Weights of a small image captioner.
Training: nadamw at rate 0.0015, 6800 steps.
Data: 45211 training examples, 19.3 epochs.
Rows from block 4 of the text decoder, named by matrix and row number. Rows with one number belong to one attention dimension. Each number is 500 + 40 x the weight over its row's rms, rounded and kept within 0 to 999. All counts start at 0. Numbers have three digits each.
# v: cross-attention value (decoder.blocks.4.cross_attn.v.weight, 256x128), inputs 64-127
# proj: cross-attention output (decoder.blocks.4.cross_attn.proj.weight, 256x256, transposed), outputs 86-171
v.71:490483440500517476480543524510518516495499488504434532552532550470461428501506377507464528437462513514561514484469424367567474424543500505507538517491483503477510462448459548567538486520420444
proj.71:562471560455557554432513453486491529534556552509549448507463498538539493561477485491490488552588507478435494548492479477553505548511476500487444472548531485480592512477577546479514493478459531489476533508566414526570502480512509523465574557432428507447528521
v.72:556475479416530517521398503520460534528532499491410537550477542479502444532549460440479500521550502502560500488523436452534510458470525452565566469482486486421470495477521421506469522447491524
proj.72:509510437499491486440577491452473491559559606482531495518425515515481503495540435526535437557501509506439473471498468487543536508480543465453504496485477504486477484488442436562522538459497513500467457526518496542516501521476482458453535554467457478424491490
v.73:524449550464492441502433541577536518497545579440466508487451416523501474460520522501519413484544468517484524593468511449526499473518495462542500496470498547492495486483520517563461547502457532
proj.73:529459444510450478478558550505444483485449580493480511517503510397486463531559546502479506471520477472509547522558548518483510514552521418510458492583460476459519470517449460493513514551469536497469506519541484518516495485540453473505445514546526586533439511
v.74:509521556490507421552493507579524426488506508512503472521439497534518487564612543530520429526498547568477524517503480448562517511532452484527578525511470501432436495545463376521468513514448460
proj.74:560468470499502531512524481518439446487441578544510489558485483472488474625523508484495468456560489446548554518520530540458488542518473460502463537535460451467476477518522457477440526493458566557431525510569482506526543504565424486432434498516515502547513518
v.75:514540511480511457527507491551495509485485541525541434517554487500470470535509418570479493475480447465466508511489545501559483531440525493492545554452446468481470522526493463507452614471534425
proj.75:565518551504481505569454520464454433477425522522535497523520503570538518580479518505466478449596440491546524552418527531500429480488459434477430564543465471481500519539514478490457496561507558477419532483572485530534516512556460517447430445531517462557529519
v.76:490485425521537520429471493455434468511530464570486628528535566488470532546472467416541553544571510500430511452496410493446517452561485536554475543519550451503531516453476407506507500460474523
proj.76:459557479527518504458509409481528497577536468480516473492487483546504490412535421481552530601447551488487464426517468449521541463443523510472538489464511574513434460443497492501496520399470474492524438532486522524516455485470528503475524504493495490488473468
v.77:451495539502478526533400486545444477510506471484462535532440554525484428508575511457501516514505535522487526507495491486543547460508424457564496460524549543501489520564496396502494541416473532
proj.77:493500410524469522511547507510450501535482539574485497508482491455448458490548473504524496488469480473529526473568485558458523517516512487528551492482454494504434438497459461484469511499488558551514485519473572478470513529421500483429418477502523481545499530
v.78:514480618466551446543438527578484483527557507466508499484436507508447523545559527551486458516536470528597514545533461437530521499493471501601534469489486551510537526557528428508514542456496490
proj.78:514460436515479507475587547537408473495455575570464508531454516400468458551548516509489483467527455473506529508555520558476513531539515447533504498531455452471490440501463438493491535530474561563487510503508517498495519508492447471452460520506512523546504548
v.79:451522448523499501541577448460455539491457513569552496519583525553463465544490425483494514555544471450517541414504495468532485444450588511461507528473379541469512486471497502480505563454462480
proj.79:522547582514484560518470425500482476515474520495490489486527468597533509508438451494457499524517458491493449508435490492546445479488483524437492519474524498535498521500536538497463492518524543441450515502539475538545482501574532519455548472450462428478562498
v.80:490504450532551582441510456498506577465584474546497564478575430467516522439473471550524502464465486459419483477535483504491470457492486536539448472466429435485542450490520521523516466495477533
proj.80:538554511484552487440460512465547506511524460399587486512521505557526550516459526449567506513545569501487497501455530429525560482430503494479470495492548540497560516433497518516520480441495433453504451492533436561516475448482522498545484460518462589470447441
v.81:522529563397484485538537455542503466502475469416502565568544477478551542455508488501437497503551476433424494542539481489458470549461545562474470457486561457479535455504596511519484540539494577
proj.81:413490440494529469423552470488498469518532563456470476516466522453519530468541493487495488601458530522389492437502523473504584473478505446436505501501493513447457468488499482557575504424490444520493444552512501575494462475495468465527538597530502513439430477
v.82:496502485471509491492428506526438509499520469553468568550496468521443485426481473405504524531553549497447530525540460559504469514474476537567405481458498522455523529441488472550521499513491603
proj.82:431518458497453449429571506472501519559554561439508525487442511479483512429551458538520494578454497535401466432517463465537557468474554493439504468474504558493453492476460462533562515470530476461539422543452516527504474528458521465497545553489463514411442463
v.83:508486480532534577499472529480488544526479542531494561499485507537492488448465566450471516507467503494480575548521540520438501489570436516489452486533558524460524514498505466513488473508533602
proj.83:413488470550462483496542488526496515494501481482394535481521519441490473385503486506464568511382525499492469418551512481469524473524524544473563483456473537536443485503449506521482517451508449534532454519480554503474510470496532461548588499513540513493470463
v.84:500497529488515442511545472523577527527454502477500512451495434407598525486471435540480515464500471475491452512505482502496451550459576500481553535435517468489489475409526566528490483545504515
proj.84:522485541446559446472486545447523478473496552452582483505480535499511559593505542506519445485594521539468555548420523511537512492484475423484413528554510490461538530515526480538535477496519465452454495502529459537508494495535446505531458555547487546478454481
v.85:482571449476508509492578539480504490512415523515554508434535509444519552527494502554505531474447451542430471538460506483532439478494543448413573532443465508496472534502525550494528496491471373
proj.85:600492574461582525531424521469496499493475441498547482522536485547548540605453549458501466474600511470537518576471542515515471524472457469530459530558532447485576541525563493464485485531492509477453524441531455487543498482541454510504436469526488530553530522
v.86:523450494458519561547422517522463451489544491468416505522483515546508461477568443425458466500488488479502497431532443436502525430467481502595478492579555471496507526481515410501476453437537553
proj.86:483506425508493503439567457509481492557574544508532487503442502487460493478540429524561492588480490502473463449539429473519558512491523494466544465480494542488466437462479451518515522427507512505534461533470505512487496532436508482458516553456477497434467497
v.87:502520410484483582516527569445461420510456498556483502488517508498528479532498496466492546557482559532457520435457504525521552485494499476485481497498499439552517492578471548480543466460453372
proj.87:487506546508544576509495461512511527537524384531463486520517460587563544511461500453494510509525550464568481478528529514530472540498468562512538509506559454533546525485572551441456507481477502508500529475507484455544514492497522503471550457449517465547539497
v.88:492472542543491501483467564472494426460515491486506495456480518470425546472454521499481437571520574430561517551550581563458503534475485528505482477499523576514529492543523490508491467535455475
proj.88:430521483560405493506523513568481512466444498478390508485534509410451433424512518521467557436420465515545507488545512504432449484550532558517533480483449487519456439515437558485502515539509545520534478509467520489476488479516529508541549487494526486576486522
v.89:458496460462530501484504496519536424536519471544469501575488484475525439503474458536527553468473508494484515458486398447573501459574501534565506508500541492504501486578509494532494491456504418
proj.89:507458498464609539456518466534490484569574474584550451539443463535516524555511473461531477551563532465489504486546486516494545575505433474508518473525524500473544464470573495454510510434472498499558540485461501479539498515425495513446499551463493518486524538
v.90:486585484527497494500590504413494502499483528485626519503459566520431503544472544586511582474482482552482469469441488470485518578563523454506488573492501449544487514528492533492510533428483406
proj.90:574514567486535565562443490532502500483472414555501488497554459548527464550443541480492539448554477483589497560495503498449443517518466527563495506538543492530554494491554542451445495544482551523517565463500492456519502507516509546498467443478515507588563559
v.91:541450483482463526493557509462482504476460534529524488510484545570529415501517512453430501529471512489511582421470500473547510446539486569473443530544476444513491474573489503489455489473444406
proj.91:485503536516486568535550442536468540494529441536412511510498466551557494469441492498463537508484488444549464477523492500530462540497522561508548462472525459533510539498576565449455513472482522544525539513495497479513514512550514477462614467434495396511555473
v.92:481552522542497594515455464459490427495537471536459578579553547481535551527546498477492501461526537542464524489525434499500526512496466494529423497488599509532508487540488477495546509557537441
proj.92:452531449511532546455512464532506539533533454498451479516501469444440494472527491447534551519407538456502485419581496458490566497473513579545572452436519516500452433442476532478523512432462519554554438549461540484458494440454533523478556493468491478518487487
v.93:535539477538527538479467518467463553486480485515501565549518469495501566477493499381503533512517518451431528520540510578421461525535535502497454486526530465487510520421498496448515479482545589
proj.93:436534479535467453490518508458545539516520487433468554447516497508492519374517467559499521531395530566449457424484464461525495445462541526483546504437481568536432548504430471562512494486544428455504427499455536481468489532470543474545540510517501516456465460
v.94:458525572496519540511438512495447486521519535502533474534508564548446493532508567491575518473486500524479544587475515560484540485596443521496521468520539498517447510578501468494429529456515493
proj.94:484507456582439524569517514508499507499443460551417538489538498485487450449520493485463530431425527473602512467565531534442498502531513516551568492473451498538424458532446464495416502515476517569477484490482580451454523501467503455482478432525554504594522518
v.95:531504465505463443488584498528579598511483560420533487440539442438500551455470478483493494494483560427557506544528506570496458552449571484449485535537506532463464473446575534500523515521533555
proj.95:451512532477477457467444500487553474468509550408496492487533525490517506469466550523483512474496463546404492557463509471509501444504491527456437523493487545486536502506492560563536492539531476452504494517537449560496490481566542538583544513529472524478476479
v.96:491582526409472524491529526452437490467451438571469419506535463513544532429445484469521482535480513474541509518496469511476458569462447447518498522456464483468454507501486440471520445551495535
proj.96:558474527527471510519485453441514513501476527458497495455469516502492544532534533549464527554569533535464485552505499559452430558526441451494433505575490434548496555540511447456445492489498536449484482456564499482472446512479488493483522457487526499500515537
v.97:514490467520520452533450532519474528511455512480397482511501517387470508553465469485413515501582530439566481544432500439483447516479504568492613442496497533492545481449520476533473485511473457
proj.97:592525530499530539514492478434542531468451468570495463475494563481478459565470503547439519468529514512572482547528555542491402524436463488554435538559482545534475500524473473471433572529503478493451477397456489487491500502489500534491492550524496520551524454
v.98:486458516432569530481382521495483536512550496517484489476494552508461540497554510503524483435435523535486515538493505451457498477488533477550486507468489484554587599564473442504512504441457529
proj.98:483475485422553524527482545491478445460475475460490456512552492513509481472485482456549470471407510462543489464518584510553602381502518513513513533413529503470459430427490523550496562485569489573491474520497511504541509484498469458571470486484518508579456434
v.99:445480564504481524432520500466494456477561493492491586542497509557475422504468468467515466531504546549447529488499484488552542454550520426488446513524503506523454491497478501470553466474492510
proj.99:468474503482481510506488484599507453468543491472532518464560404481541503390474458511540488547501489458494474501452422449505557523553560583507588480443480491500555476480530517551520416520533519504529541587497474482513477508508544508525494476461492520493546582
v.100:463521469499512517467424474534549515494506509438524578478490526519504560498493531505543463486506445490456486566521532558422506518569534506483538505506521501496512484465456452564548470502510542
proj.100:553427525529499534534468554509523473472486584467555492513550467516470551462481501540469487431474508503545555494494511534536522462510470517533507510477501476492553529465490465530440504499535581468487512551518533511448513481515550479503541441503505494509519476
v.101:536447509501484500445473449554434501500486509497509512433486442453434482505585472520482520560449503539434460504526537503522511547447565561437494510487566535487563509331540440535482447497491480
proj.101:506526473492446504503450429492485499479444549491584433573508474530487489518507474488491531437468522419558537479535542484450513441452451513478455511471511598462508451428512525489511549471455534424478441557545503552514537477556517515483441402551531484546481447
v.102:444491520456436515446516521470467544478462552463555558504498486484524597476519421502556485536537516483522526536503566479436485522530547502519418542509540534478466452419480511477521409511508496
proj.102:486441522508475515541498468511535489515488564515572489472442460529483493466480432466481542559490501560497569533414450483459554494525497530495508489537507454485483534523560502536488451472541567480481532510546499515486502506517486462533511436428542492498482559
v.103:487559480466443503486564420472551518559465442517481520466555471498520524443510461497481500516461517478477477482503571550536455446542481567491454539493557516441492502486518561530447539550488529
proj.103:506525499502439449427519427520520547507498551447484512548476516408499494490488532516510561505508446462479449616516419446422437562545482525449499475558489479496544510478468514493518453443450532472518495531594430504463544503560539501474550492429508491474485526
v.104:502460574490470437479386532531422543506487524497539469476456498532458465562537463488514523464507547543522524505476468518471526465531497462547564541474486473475509440487491452521504493464539498
proj.104:524524509503549525530486524416462488480482482505478479484523471568534521574532475518434481514500568548486548421485637574523475473421474444558392494492483560522431498555478452471402540564563502525425467455456561490520483503432497482501482497573489485498566446
v.105:542473501538470443543558567485463506515509412504497524500502564506471479511559468522544506498501500520569456481494532498532508573422433491491599471491488450527527452425532467532511594528474471
proj.105:428535451538493493501501505429450542513467445535449481536509543505474456528503498424469512494451494516525499471480571450504511437422584452476490508455509573503405507505531507456510573510464468532480479432459527538537514497490451551494462507539484468550461441
v.106:513459515461472464472528505464500510443452513397595492523508457462497549512435432517486522503472567517492476544454497526545452529480516428560531501491488486515513494467504493449484472465471564
proj.106:457449445516484544555437489450525526522462553480525476479500428554460486470505441463475482529505574533532552445448535453491561463477539467539499488459505545519445494486538521529494521493526553465435485520486553532522483477513486486555455427487536505539449509
v.107:520499447464513549512565518476521541498561524556496489489577491474515475477509561523474521516469537490495527487458465529598556476437508466531542496535470498554548426518559562500478541508491429
proj.107:458556478484464436445532506532478519497533435565435531544517551444530449492511526500538497504488432465475417543509426429479504495496541566464576470473501531488498505478518500508571456460421423542582493493455472468506506519517457521541493571518452517472502495
v.108:510472489500526434567532438507540511477409478513499482537544504520587461521546470461517473532475460525496473439525517453546488443377465543435532474523437474531602460499495424461499476546486525
proj.108:526524479538447488466508475446456545534492494436469484515543496498498490540553532509452487513530506503459482513471519459509470540469556410512473427503510543526494546527534491435541503455381490464508446464515519511501494529504485525495517488520483495496505507
v.109:454447559471524492490393477509478490513506529420461459478461543495511482491492475510482468473496510530432494526521454456509576543505492447515504484488539569534501540507499473486513453471466467
proj.109:525480513444552527549480568481478451490468489447506464474542480536509530484499489526481452499472571486580535463518603569525552451496467475534493554446489510520491447479487482540424573518618495515442491516456547499519450463484501456508495473516520498555482474
v.110:513503484534434516526458538507508555411519467487470492499487470475498543466574461513513565544503490493571493588484508557525464583462499494459463473533488485462509512461507525498513484548496529
proj.110:514517517510452495500488449437547474493465475510544457536486521511479478558520455441509526428473472480569540553479509516418531436467472475465468515490517516456452516476568527444517559462487518458513474477561522529496553488484490528496476423527515463568450419
v.111:519521534491506440476445506500476444426477471508489535509510573508526550424525501478488470535537527546479568564512512542420540520516481540521574464469510551477441461492533494507490533453508472
proj.111:495488495450539568534511459485510449446481478477489421501567463473491546453482474492453498480447515527553525475532562562530528477480462556498496549504545505481525443502500549533387542577609581514458498500489496517519484494523554528478506470520525490535548496
v.112:563537514527484562540559491530569472449425496546529441450530529483532544477541496499521533512522482502468485495540473490493511421589493550482517584514449568488592508542517518504408533485514458
proj.112:553517543495511480418537520549482491542511461486454524504443597502509486561486509516546507459501473477535521520575491557444505512541484467483506522575512444485524467497428514461559505513481456486522513506524452489528520495463465479441459524501523485526456483
v.113:519471477521532469522522453558475605524549506419497570554555442480568527506478480514527512510493564478504455529502502536608477564432540509557527455458508515489461497465464468439494537487500542
proj.113:521524452545454547524460422429521529487444500477513454517557458513501472495521468478417464537512530511527496515424524442465508516445535466543473475495472605541462517511575512449481492469417505471461457477542501535503491506546494574534481471532513522545509535
v.114:505549440500524492456490423484557550522453509481497455483592517452554524502439484510507558536497479464547441451534532502442439521449559512467477520464508523497517512476507475520457464581478552
proj.114:567454518543442517477488481464540581524501577476526523463464496480455517554521525569479506510566504575455549554459476494469430535505489450515429458544480481560503561545526468404510487488472508417519488462544530478477478550507509510528524444472494494472461541
v.115:520446499493511505496496553553527500481507448468466453480520478509469561476542533502577562511496452485584437478437513481424444547466443473461512568471537464559489490542488482518499465537547543
proj.115:476472456571525490497505497442529507522496547508497467546425551536424514573518508406508546474452520524570528495534533467480504425487487519494457562484519490465423508489476493475481576464511505501466472479536545512505507434545476495519474478473520506549389404
v.116:493503554435517510498495474483526503499490519461426470419490466406415500534471435562534492564490545459508470415487425447412550506489545478534453485557535486536479479477526505546411548544521504
proj.116:476480457503522498532523527531527484451545493601586495497438515563516476455498509469481535517515498487470521493421421514500459479531445582542537573507450485529517492488469421502463479532510446488520532443507513523440544539524456467486468555501515479475515519
v.117:527428554490474485489434511541504443507567476528423506461499552505509517498479422482532427494433503527508536601489485456524502499552445456544462493433498476445512451524464491531490463474522548
proj.117:502486525473543511565520483455532469478484503529505414504499478543523485512517444480436525547491541491541533463504573574523499439480456480517442552488521511483446472506545521522436543525565534516438481449519502517519501477460512480504502452534522463525514454
v.118:554476538567462457498422555503405565520577445522546449514482572530522519494477523544465510467482531471506510520495503456508513574485485473572479502515474543515518513531540512446564549432488518
proj.118:434538474496522479565486526444468473491437419558463478505487545541506500529496485438464490452425489537571524441501595519516516426437498478492494564451521555493421494524523508505458584542581467545478495452455529508528518489483464511490457502525491463549472427
v.119:505561488549464578485505521478593510507411495491476477558502512461449610454426495491509524452518506502502479530497475479433473498542497524519514492468516480483484512493554593469539471523506461
proj.119:478478460531546513472513482486555546581501525539521494470397540503432460573474494449590534514505568565495542513490458505442513512508502516485478530573495409502467491514459488505504505487499470518467505476515496515511465449490465486486454506477543506511402498
v.120:546501511544534503399484524562494446584537511518508525501464535594424472494493477501484456501508514503409509515496481521533524540521431493600513535492486524432440453471493477511550479403442406
proj.120:441558468469532481517463512562509468467511515500541500554563430505572501478500471486571486493453530450503495393439488462512539513502526559522567469420492528477502419438468551589493446534495503591482533552512457521528547440538526500460494499493499514515528524
v.121:462545423491490488440529441465526468509453458528442589534527515587518475486462492503518450498515567490495528463464516525477469486503478558423444502577477484480477532535511482466528494501484544
proj.121:520484504527452487480483473478545528467538550425583519522520442408508515497495515578514489504564486515410487542462433467533454548512511521502481404487456459515547560489530461503532424471437539473552494541558491475464510539542574498520581435454479509444552571
v.122:511531439476491520529473445479481509477399504470440506476493425498531524529435502487471452458513501481479480522486614497504444479458553537461466514500544492446487551436496489456488449559511514
proj.122:536456524554438504512501457469524512504508573513532518514473492500505513524526517558413532515559474559466541550468433513460417550511446440492480481574493488487538591557535489456486460480466564429497509492564516504461559565517527516477530470493509510454535562
v.123:520483566446508466421508511449535420595509472513493526526470486459536575463458531502509497501488490530442485541473470562455466526481532450536446483502551528527403567542485441506541499535528479
proj.123:522417548447563542534459538578528485496526571479589534449471438509483556490494518542555522504543504499490511496499447550527490543569434523532521495495487424489546458487462480542475472489602558493477537560496499485480478490517558476510499509460522530459528570
v.124:502536525462508491513436536521447470478567476552501422521450491516522494515546488506460508515516480515495546488569556513496519491541510482571516507463477503484424547591484398507488422450477519
proj.124:512475545480521499557496529530461457472498515446469517478529486541563583470500540591416486497508490497494490487565568582547471517552435467537471521484507485524597484512486494532430513548588514501488501497477495469519473506482540467464562515486500486479558526
v.125:479555474482578570538512444501530534436482498522461390562524498513576531552481483486462546460533485512520551416458439438450476511504464606467489503519419492473435511522486516537549504596482527
proj.125:517514520534484470467544493473488546510527519526467518515471549471503499551512571538469534518567470526437471539530439471506433588505494491468477452596507480545535585544480447455521456499430493474534491456479472476470512549520504506485559575469452519427518507
v.126:502525472489504443516543530451447488535511563556469538476564479568483485460560499468478486496531491558453544438467437504551524497386528458495477512462514548452464435502512526536482550545485453
proj.126:457534480506472448499509455477482532477523460518495491533576488459520452491546527536453503524524460510434421529487469431514421536437544485493492419461493573530488539490539490481519475515395462493557471450467478487483483533493520548513543525511476501437566528
v.127:463492565504519508491570506477508478465476507530513535445534447514499469470471508498469469537500546479474546466494467462555511516541500540503495514499469479476529482579504550521499527502484473
proj.127:507518477463483456414539510589472508504542465482481541532553517454528462458450509495573479504500459415517420561514399410482520516560562548471588464518483494442556488424463553531573470483461482510560538551501423512470498496509477544490508565445474497534503498
v.128:507562527525472514559542505488484532459488484499559548449483491484527522540492465456509457425513477497474482482484492517472491541433529500446429461431415553540480553476476566484563510502482479
proj.128:517531491463485504526464492456458476484449499484558523457521440468538527499515491505425444535467498556462496446496516519506450485457492414557461568496497502488491559520519448480525515547497498510502488398410525474452434501488524509444525540588508483496493494
v.129:453478602474504469432476483487477453494544478450529454537464504588473522460439535472441491522525449540421513558534570481487564555527502512521477525511489430480544482471446429528494494505463586
proj.129:465455531482558487499480515523564515545547496505540459525500486530499493481532495529558509483517577445476496521486506503479503470516519461461462500443473499544469438483531489510516563464540463430427470543585502493556538490486513451527490457494523540509475512
v.130:527504403508516483525529520513557571497459505489410583550493444488517514485486542518509531542519457496487481560485524441501484573452512497437449489466526506528461522464548546530517461497506565
proj.130:544499551507541462503491513486510523453403482404603513486521465511540542458494531539507494502464507532485495514528521501499517461460441427541449533513498469509572528499462455472507552503544480453438468476495465486473477449543516516495546503557489538519489498
v.131:469405563463467481520534547482504452538527468447470515441490461526520495500601491510470444498573492549532513542532452522540502502497469525548520494426493496514510554513510554527447568545564471
proj.131:502489468491475500508513471562451479449454529489409447555439535473514488534496524474526555510516569423563528484504536494505507515521523524522497500565515460500503467531505600467493481465401506473497518543512426572536427514557475542500446521459512504516474482
v.132:516428477478490593487433555540540445522543522504497569466428510541507424536517601485461483511536458580525558459530553530415496471517440483458447499525500552504492464620501478475450505496455583
proj.132:485462509454536482440541550591472530449529506517448519514444501495510469460517510565553529481483552440505488548577455511495541505552508564500545498480478445535589459466447500507500499519551469548543502570510481466504526486487516451502576563458443561441505507
v.133:508492462465458469558570529502548458474548485468585457514498497469495515554519512601463463528496455539469488449452482470551423476517505532467542505453464572533497438491536466474491494488533447
proj.133:506501517543479544534493491491444479584522484536474537480531509550510490544459514470433539536567453514471513506488537502516463538562531541559519436455505550501469516473535515471458480505459555547547549452418504498489465556475503554489513473484498442487569554
v.134:545545558521533483443503496526502623427531545441485489510516536372560583502469432511489476501466508525510521535510567490482438469560521512498551435523530539540464525415455571469474543530497522
proj.134:536509555488468555491483473487537433493463510474550508489444527457503475510486444442455517511461433570504496517478527454514477472473547435470456524576505465476453517493545522515535554488537554482468550460536469494496515452558472503493468525498460477572526495
v.135:501485485452562508493453494517522484544534452511488558537513447518472475556534492534564457440561529548487532503492456474595565511507524517502489546454520506553429526458508488436556514506500428
proj.135:461448474467530501553528407527484569483515537532541462518464503504524526475506481489537500508532608466476472499498540511559531559488461534532480475436522482536459472510545509527499462429457442495482517509539516546511468537544518533525495474480498576427490477
v.136:488390487520445400537527486574525473495483522531493572519490457517543522504500432520508479590515542541481545486493546520543545488553472437564572575486487525423510488513501512511465462493500513
proj.136:530530451527438485487563444537430482473489539435417478592486529447488509518460538451533557520502484468521509449511463487482502528430492571546514503582506485469518539514491550491513464483417489490556541516537375538479480542557489557460405490488523521542429462
v.137:525533483456493546493506517450490520483546463472439570438536452454465474474489493478511501528543542472489561448522439443524515511510513550617534529474539518464487485531487389569512496433501535
proj.137:483456496501550448505498450582494555463491575504522481534478526477535524476484527571547539480517555475469511560494456506543503539525456578602534469506482496539602477507456528535494459481502463490539531539513455513495524522533540527527516514507489617424477535
v.138:495459607532494539473488528573469439510447508535550476509516566470473550555488524568519531465481449466473487492516531485464506424486453493446585511464496449526512455527446548456533510403500535
proj.138:539500541499547556550466573453544470544527478536516519467450461579506476485525452479429478554515467556465499475496588489523508467478530400431446470482489529525428527491585466468492540489524480519473503414451587440542490506453445445488439467467447458504593528
v.139:526502505552462556528615483517515536480458529521457476505570467458527504461563492540517524497445503544545515445498470432517551516471459478471438509506484482488538476556518547506499530480500443
proj.139:502516477529486566541493469470499499533519424499503498437555460538473551530494511419492504503499488550489465387543515501517467520432467526488558555492509495488429545512538485495486431485469509485569463481421552502451424531463530472474460448464553427492501457
v.140:514434468481567559453448430481519491498506466455445536504449404558498499498480447382458486516561493527514546530543478537486470503566520517543489467538490503483481532494533446517495487481481602
proj.140:504457504448522442480526498550529541419508595490513502538438531438524522473508503599567491499494556461493523578487438506487532519526467542545509478505480495522567470518468496518548470463513436465521516569550436497501524494530508479548526543536472599415421499
v.141:605519523539487487503463550544495497501435473477504555540448573474547582449526495546553448521524480515593468530532548537479511508546568472494444472536545522540521521475512565449476541568460550
proj.141:499540559432483556444519501527527436463457483475469509499487481435454436457468458466534515481488457477494492527507490494459515456461517510413504532566521454480466460478558547503542484489527564527504500519618472496475533436545467487484498506427485492567479429
v.142:534504568517490412476476483470534523429513555472486566503437409475468506581469474418501441508560491497496529518513498563452527526483507471551552488506481533452517535464464484471466488539522542
proj.142:485514462511536433478499438532512490470456592478485420523505535461520465535501518499572493453511548415539510544450527535467521511456507500504454544545464470514539455510459540497517520504481419497423499495587499569541494444531488544510496581565519542532446533
v.143:510512494463437567427559482481541528497473505496487547503449471478484601444423489531492490548494469475509504491479507515488516577522490540467458461562566477501472452466484598493486449517515493
proj.143:472460562489550527470500440490568525474504457456555460471511463522514515465446502519526550497477541538492476526475483504509480476454447471499510552532511456480522532472524544509508477479498503476472483485583433492473530483562546477524548484472587526506452503
v.144:478531521490510569471547513496541416551567510474486502472422471517446504462512511465511512474530468574431558492469497513512503530571398478515456466508550442547468471566472536489516479445533484
proj.144:462478491514590554474458529564548512524520440546416456492504472559497465499492521475504575483490584458517483501570522537502543467502498483431530525464474468506491384446531545523440551509527476509504454545536506471536482404464503418477461493474525501488529486
v.145:461541494455452503474488510543536433520587472453537525465382439529454512451496518599515561434463450440436519565528506565542507526507499452520481472489529510529489528486553480494507487450498513
proj.145:446476531493578512480443552545521498488530497534482475535482534543506471491474509507490553479510548460503515573522550513460520444574492445471491490466511506505482421467491565530514555482539523498476502527542501462546538484482489477517466460484492540524490544
v.146:492546532563524488436555452401551433549513517448493508501487498509472468488486502508545528504466454477414536420458523452557486496580486516501495541523480492526515520565498505459516397517467450
proj.146:478503530563551536489475482491522518557568477520463503460578501531495494517474516486508540510542475515485494515432480497488480502535502560514578482490517528486479497488503546519446446463498510557533507490508500486506530532492511503567491423454566491488519543
v.147:541403468531513478564471511493524435514529548498478501539499448444500438508520470491520496451485486545523552563533521516504502497439494494479564532504502501465523499533545445499453516548548544
proj.147:576515475523465423488500547534469510415458577441504555521476544456563531482538532592528492497502475482494569512534481508470514513521497516591512482542482487519581524540413464457540490523510458470516510519465444498490463510502484525496515530594430541443453516
v.148:482572460510505472529542522497551421477488501486504435504436526476474480515477521512569576499470480510458474530482541505540468514542529503473545481570480515503523519600412465472488436469442542
proj.148:511518544529492533442468599493544512537568453522504581492526530558471481511505516524482538473549454493527523551532462456455466476626536484473536446441509530511509491490430505489489559532580524535506501493447519437510546532441492482539489445471492470511505529
v.149:509503430533480517447580504510483508497454493494431514481555478562547502497497480558439490436516468518479555485467427406551545450479548523450575446424448484467475469508495618520464509469481482
proj.149:550497522528481520564532441469448506465477525479507553473508519503538525503479509497470510589497490582458512439476480468534455553464479518597536464575547493476480584575532506490518423483412506494523519457455454537441451578539488524505512490495509497460491519
v.150:421477525512507507508436535519538447493589470462553549483468442451494495495434524518435467522528500510451521541550469459529479583545504467613454475529570506502517499523509431468497428439546481
proj.150:430444548459574525494474519560544505507571498539515443511465494531482496455495482513528536487523572439497479568510531519475537475552487496490502473404512509555480394472532499524512538458538488520499507535549512435528485466458536487530486458471482545487510522
v.151:558447556534486512463478502468466486510430494526477563478541583499491519497503443452504501499506490522631562542496563544552532507506490496532565479503407435469478547446463519498504513515504544
proj.151:587509482450397521457551492450493475527483553452494534541466504435459442525518456498473466541472444514520499511461492431507472508469610531511430434573516492492491577489510517532552554541475591532505511455510467519498519499544447566483548550500422482534509498
v.152:473499508525545526538523465428543524449523520570527503518467461542466532490506501412497480554453508495470510489540485507517476469579506473535466469574558486504504534480518517455532472547521483
proj.152:495500541507516508431549494516521538505543474482474495491524485467466468518478511536560530442506484507523502525487420518494502501524495547519585474518472466470560460470437553519486417502536486545549486558569475474480595500501529483516536502457522532498482518
v.153:445499574505530495516444477482420495528480533446514472502525566509549469525553534550514506455497498476502450607518561531484452498499438459468536456475527522545475500497525464477516502479490519
proj.153:523504497460474495501487594476509466537508521517538518521483516506441478499552474499471467480528469512490526544478563478494499446535536415463401456425504542517444489495483438484520594532557543502446494470498568456529522488459480531504482463511422481537525512
v.154:505500460539528467489524474508484478407511465467490482472463526407529545539471420416455478439504490479582517504494516554480525474514539492530545484493493405464448487397490548524439445496475507
proj.154:581524470527414466484533460457496507428489549436513535550538527404529511541474481501519482499468469501548514521482494474492459498490523559586490507603517485480539569510484518536532504468415476478504544501509444579448486545537494534518481561535502512542420481
v.155:595512463425462554430557457489511480447490481547516495523533428457463469498439437462462481491498520578481494431494405484521488490561486498539491492520546501528472532505491562550547490543468491
proj.155:506456521498558472544495431504543570454533525485579486474490498506546558473460503541555525512530598541482472549449458490552493546476437529605533508520504487523557530526465500530516437424471429477524510484543445486458473531518555514563526505496524577436452497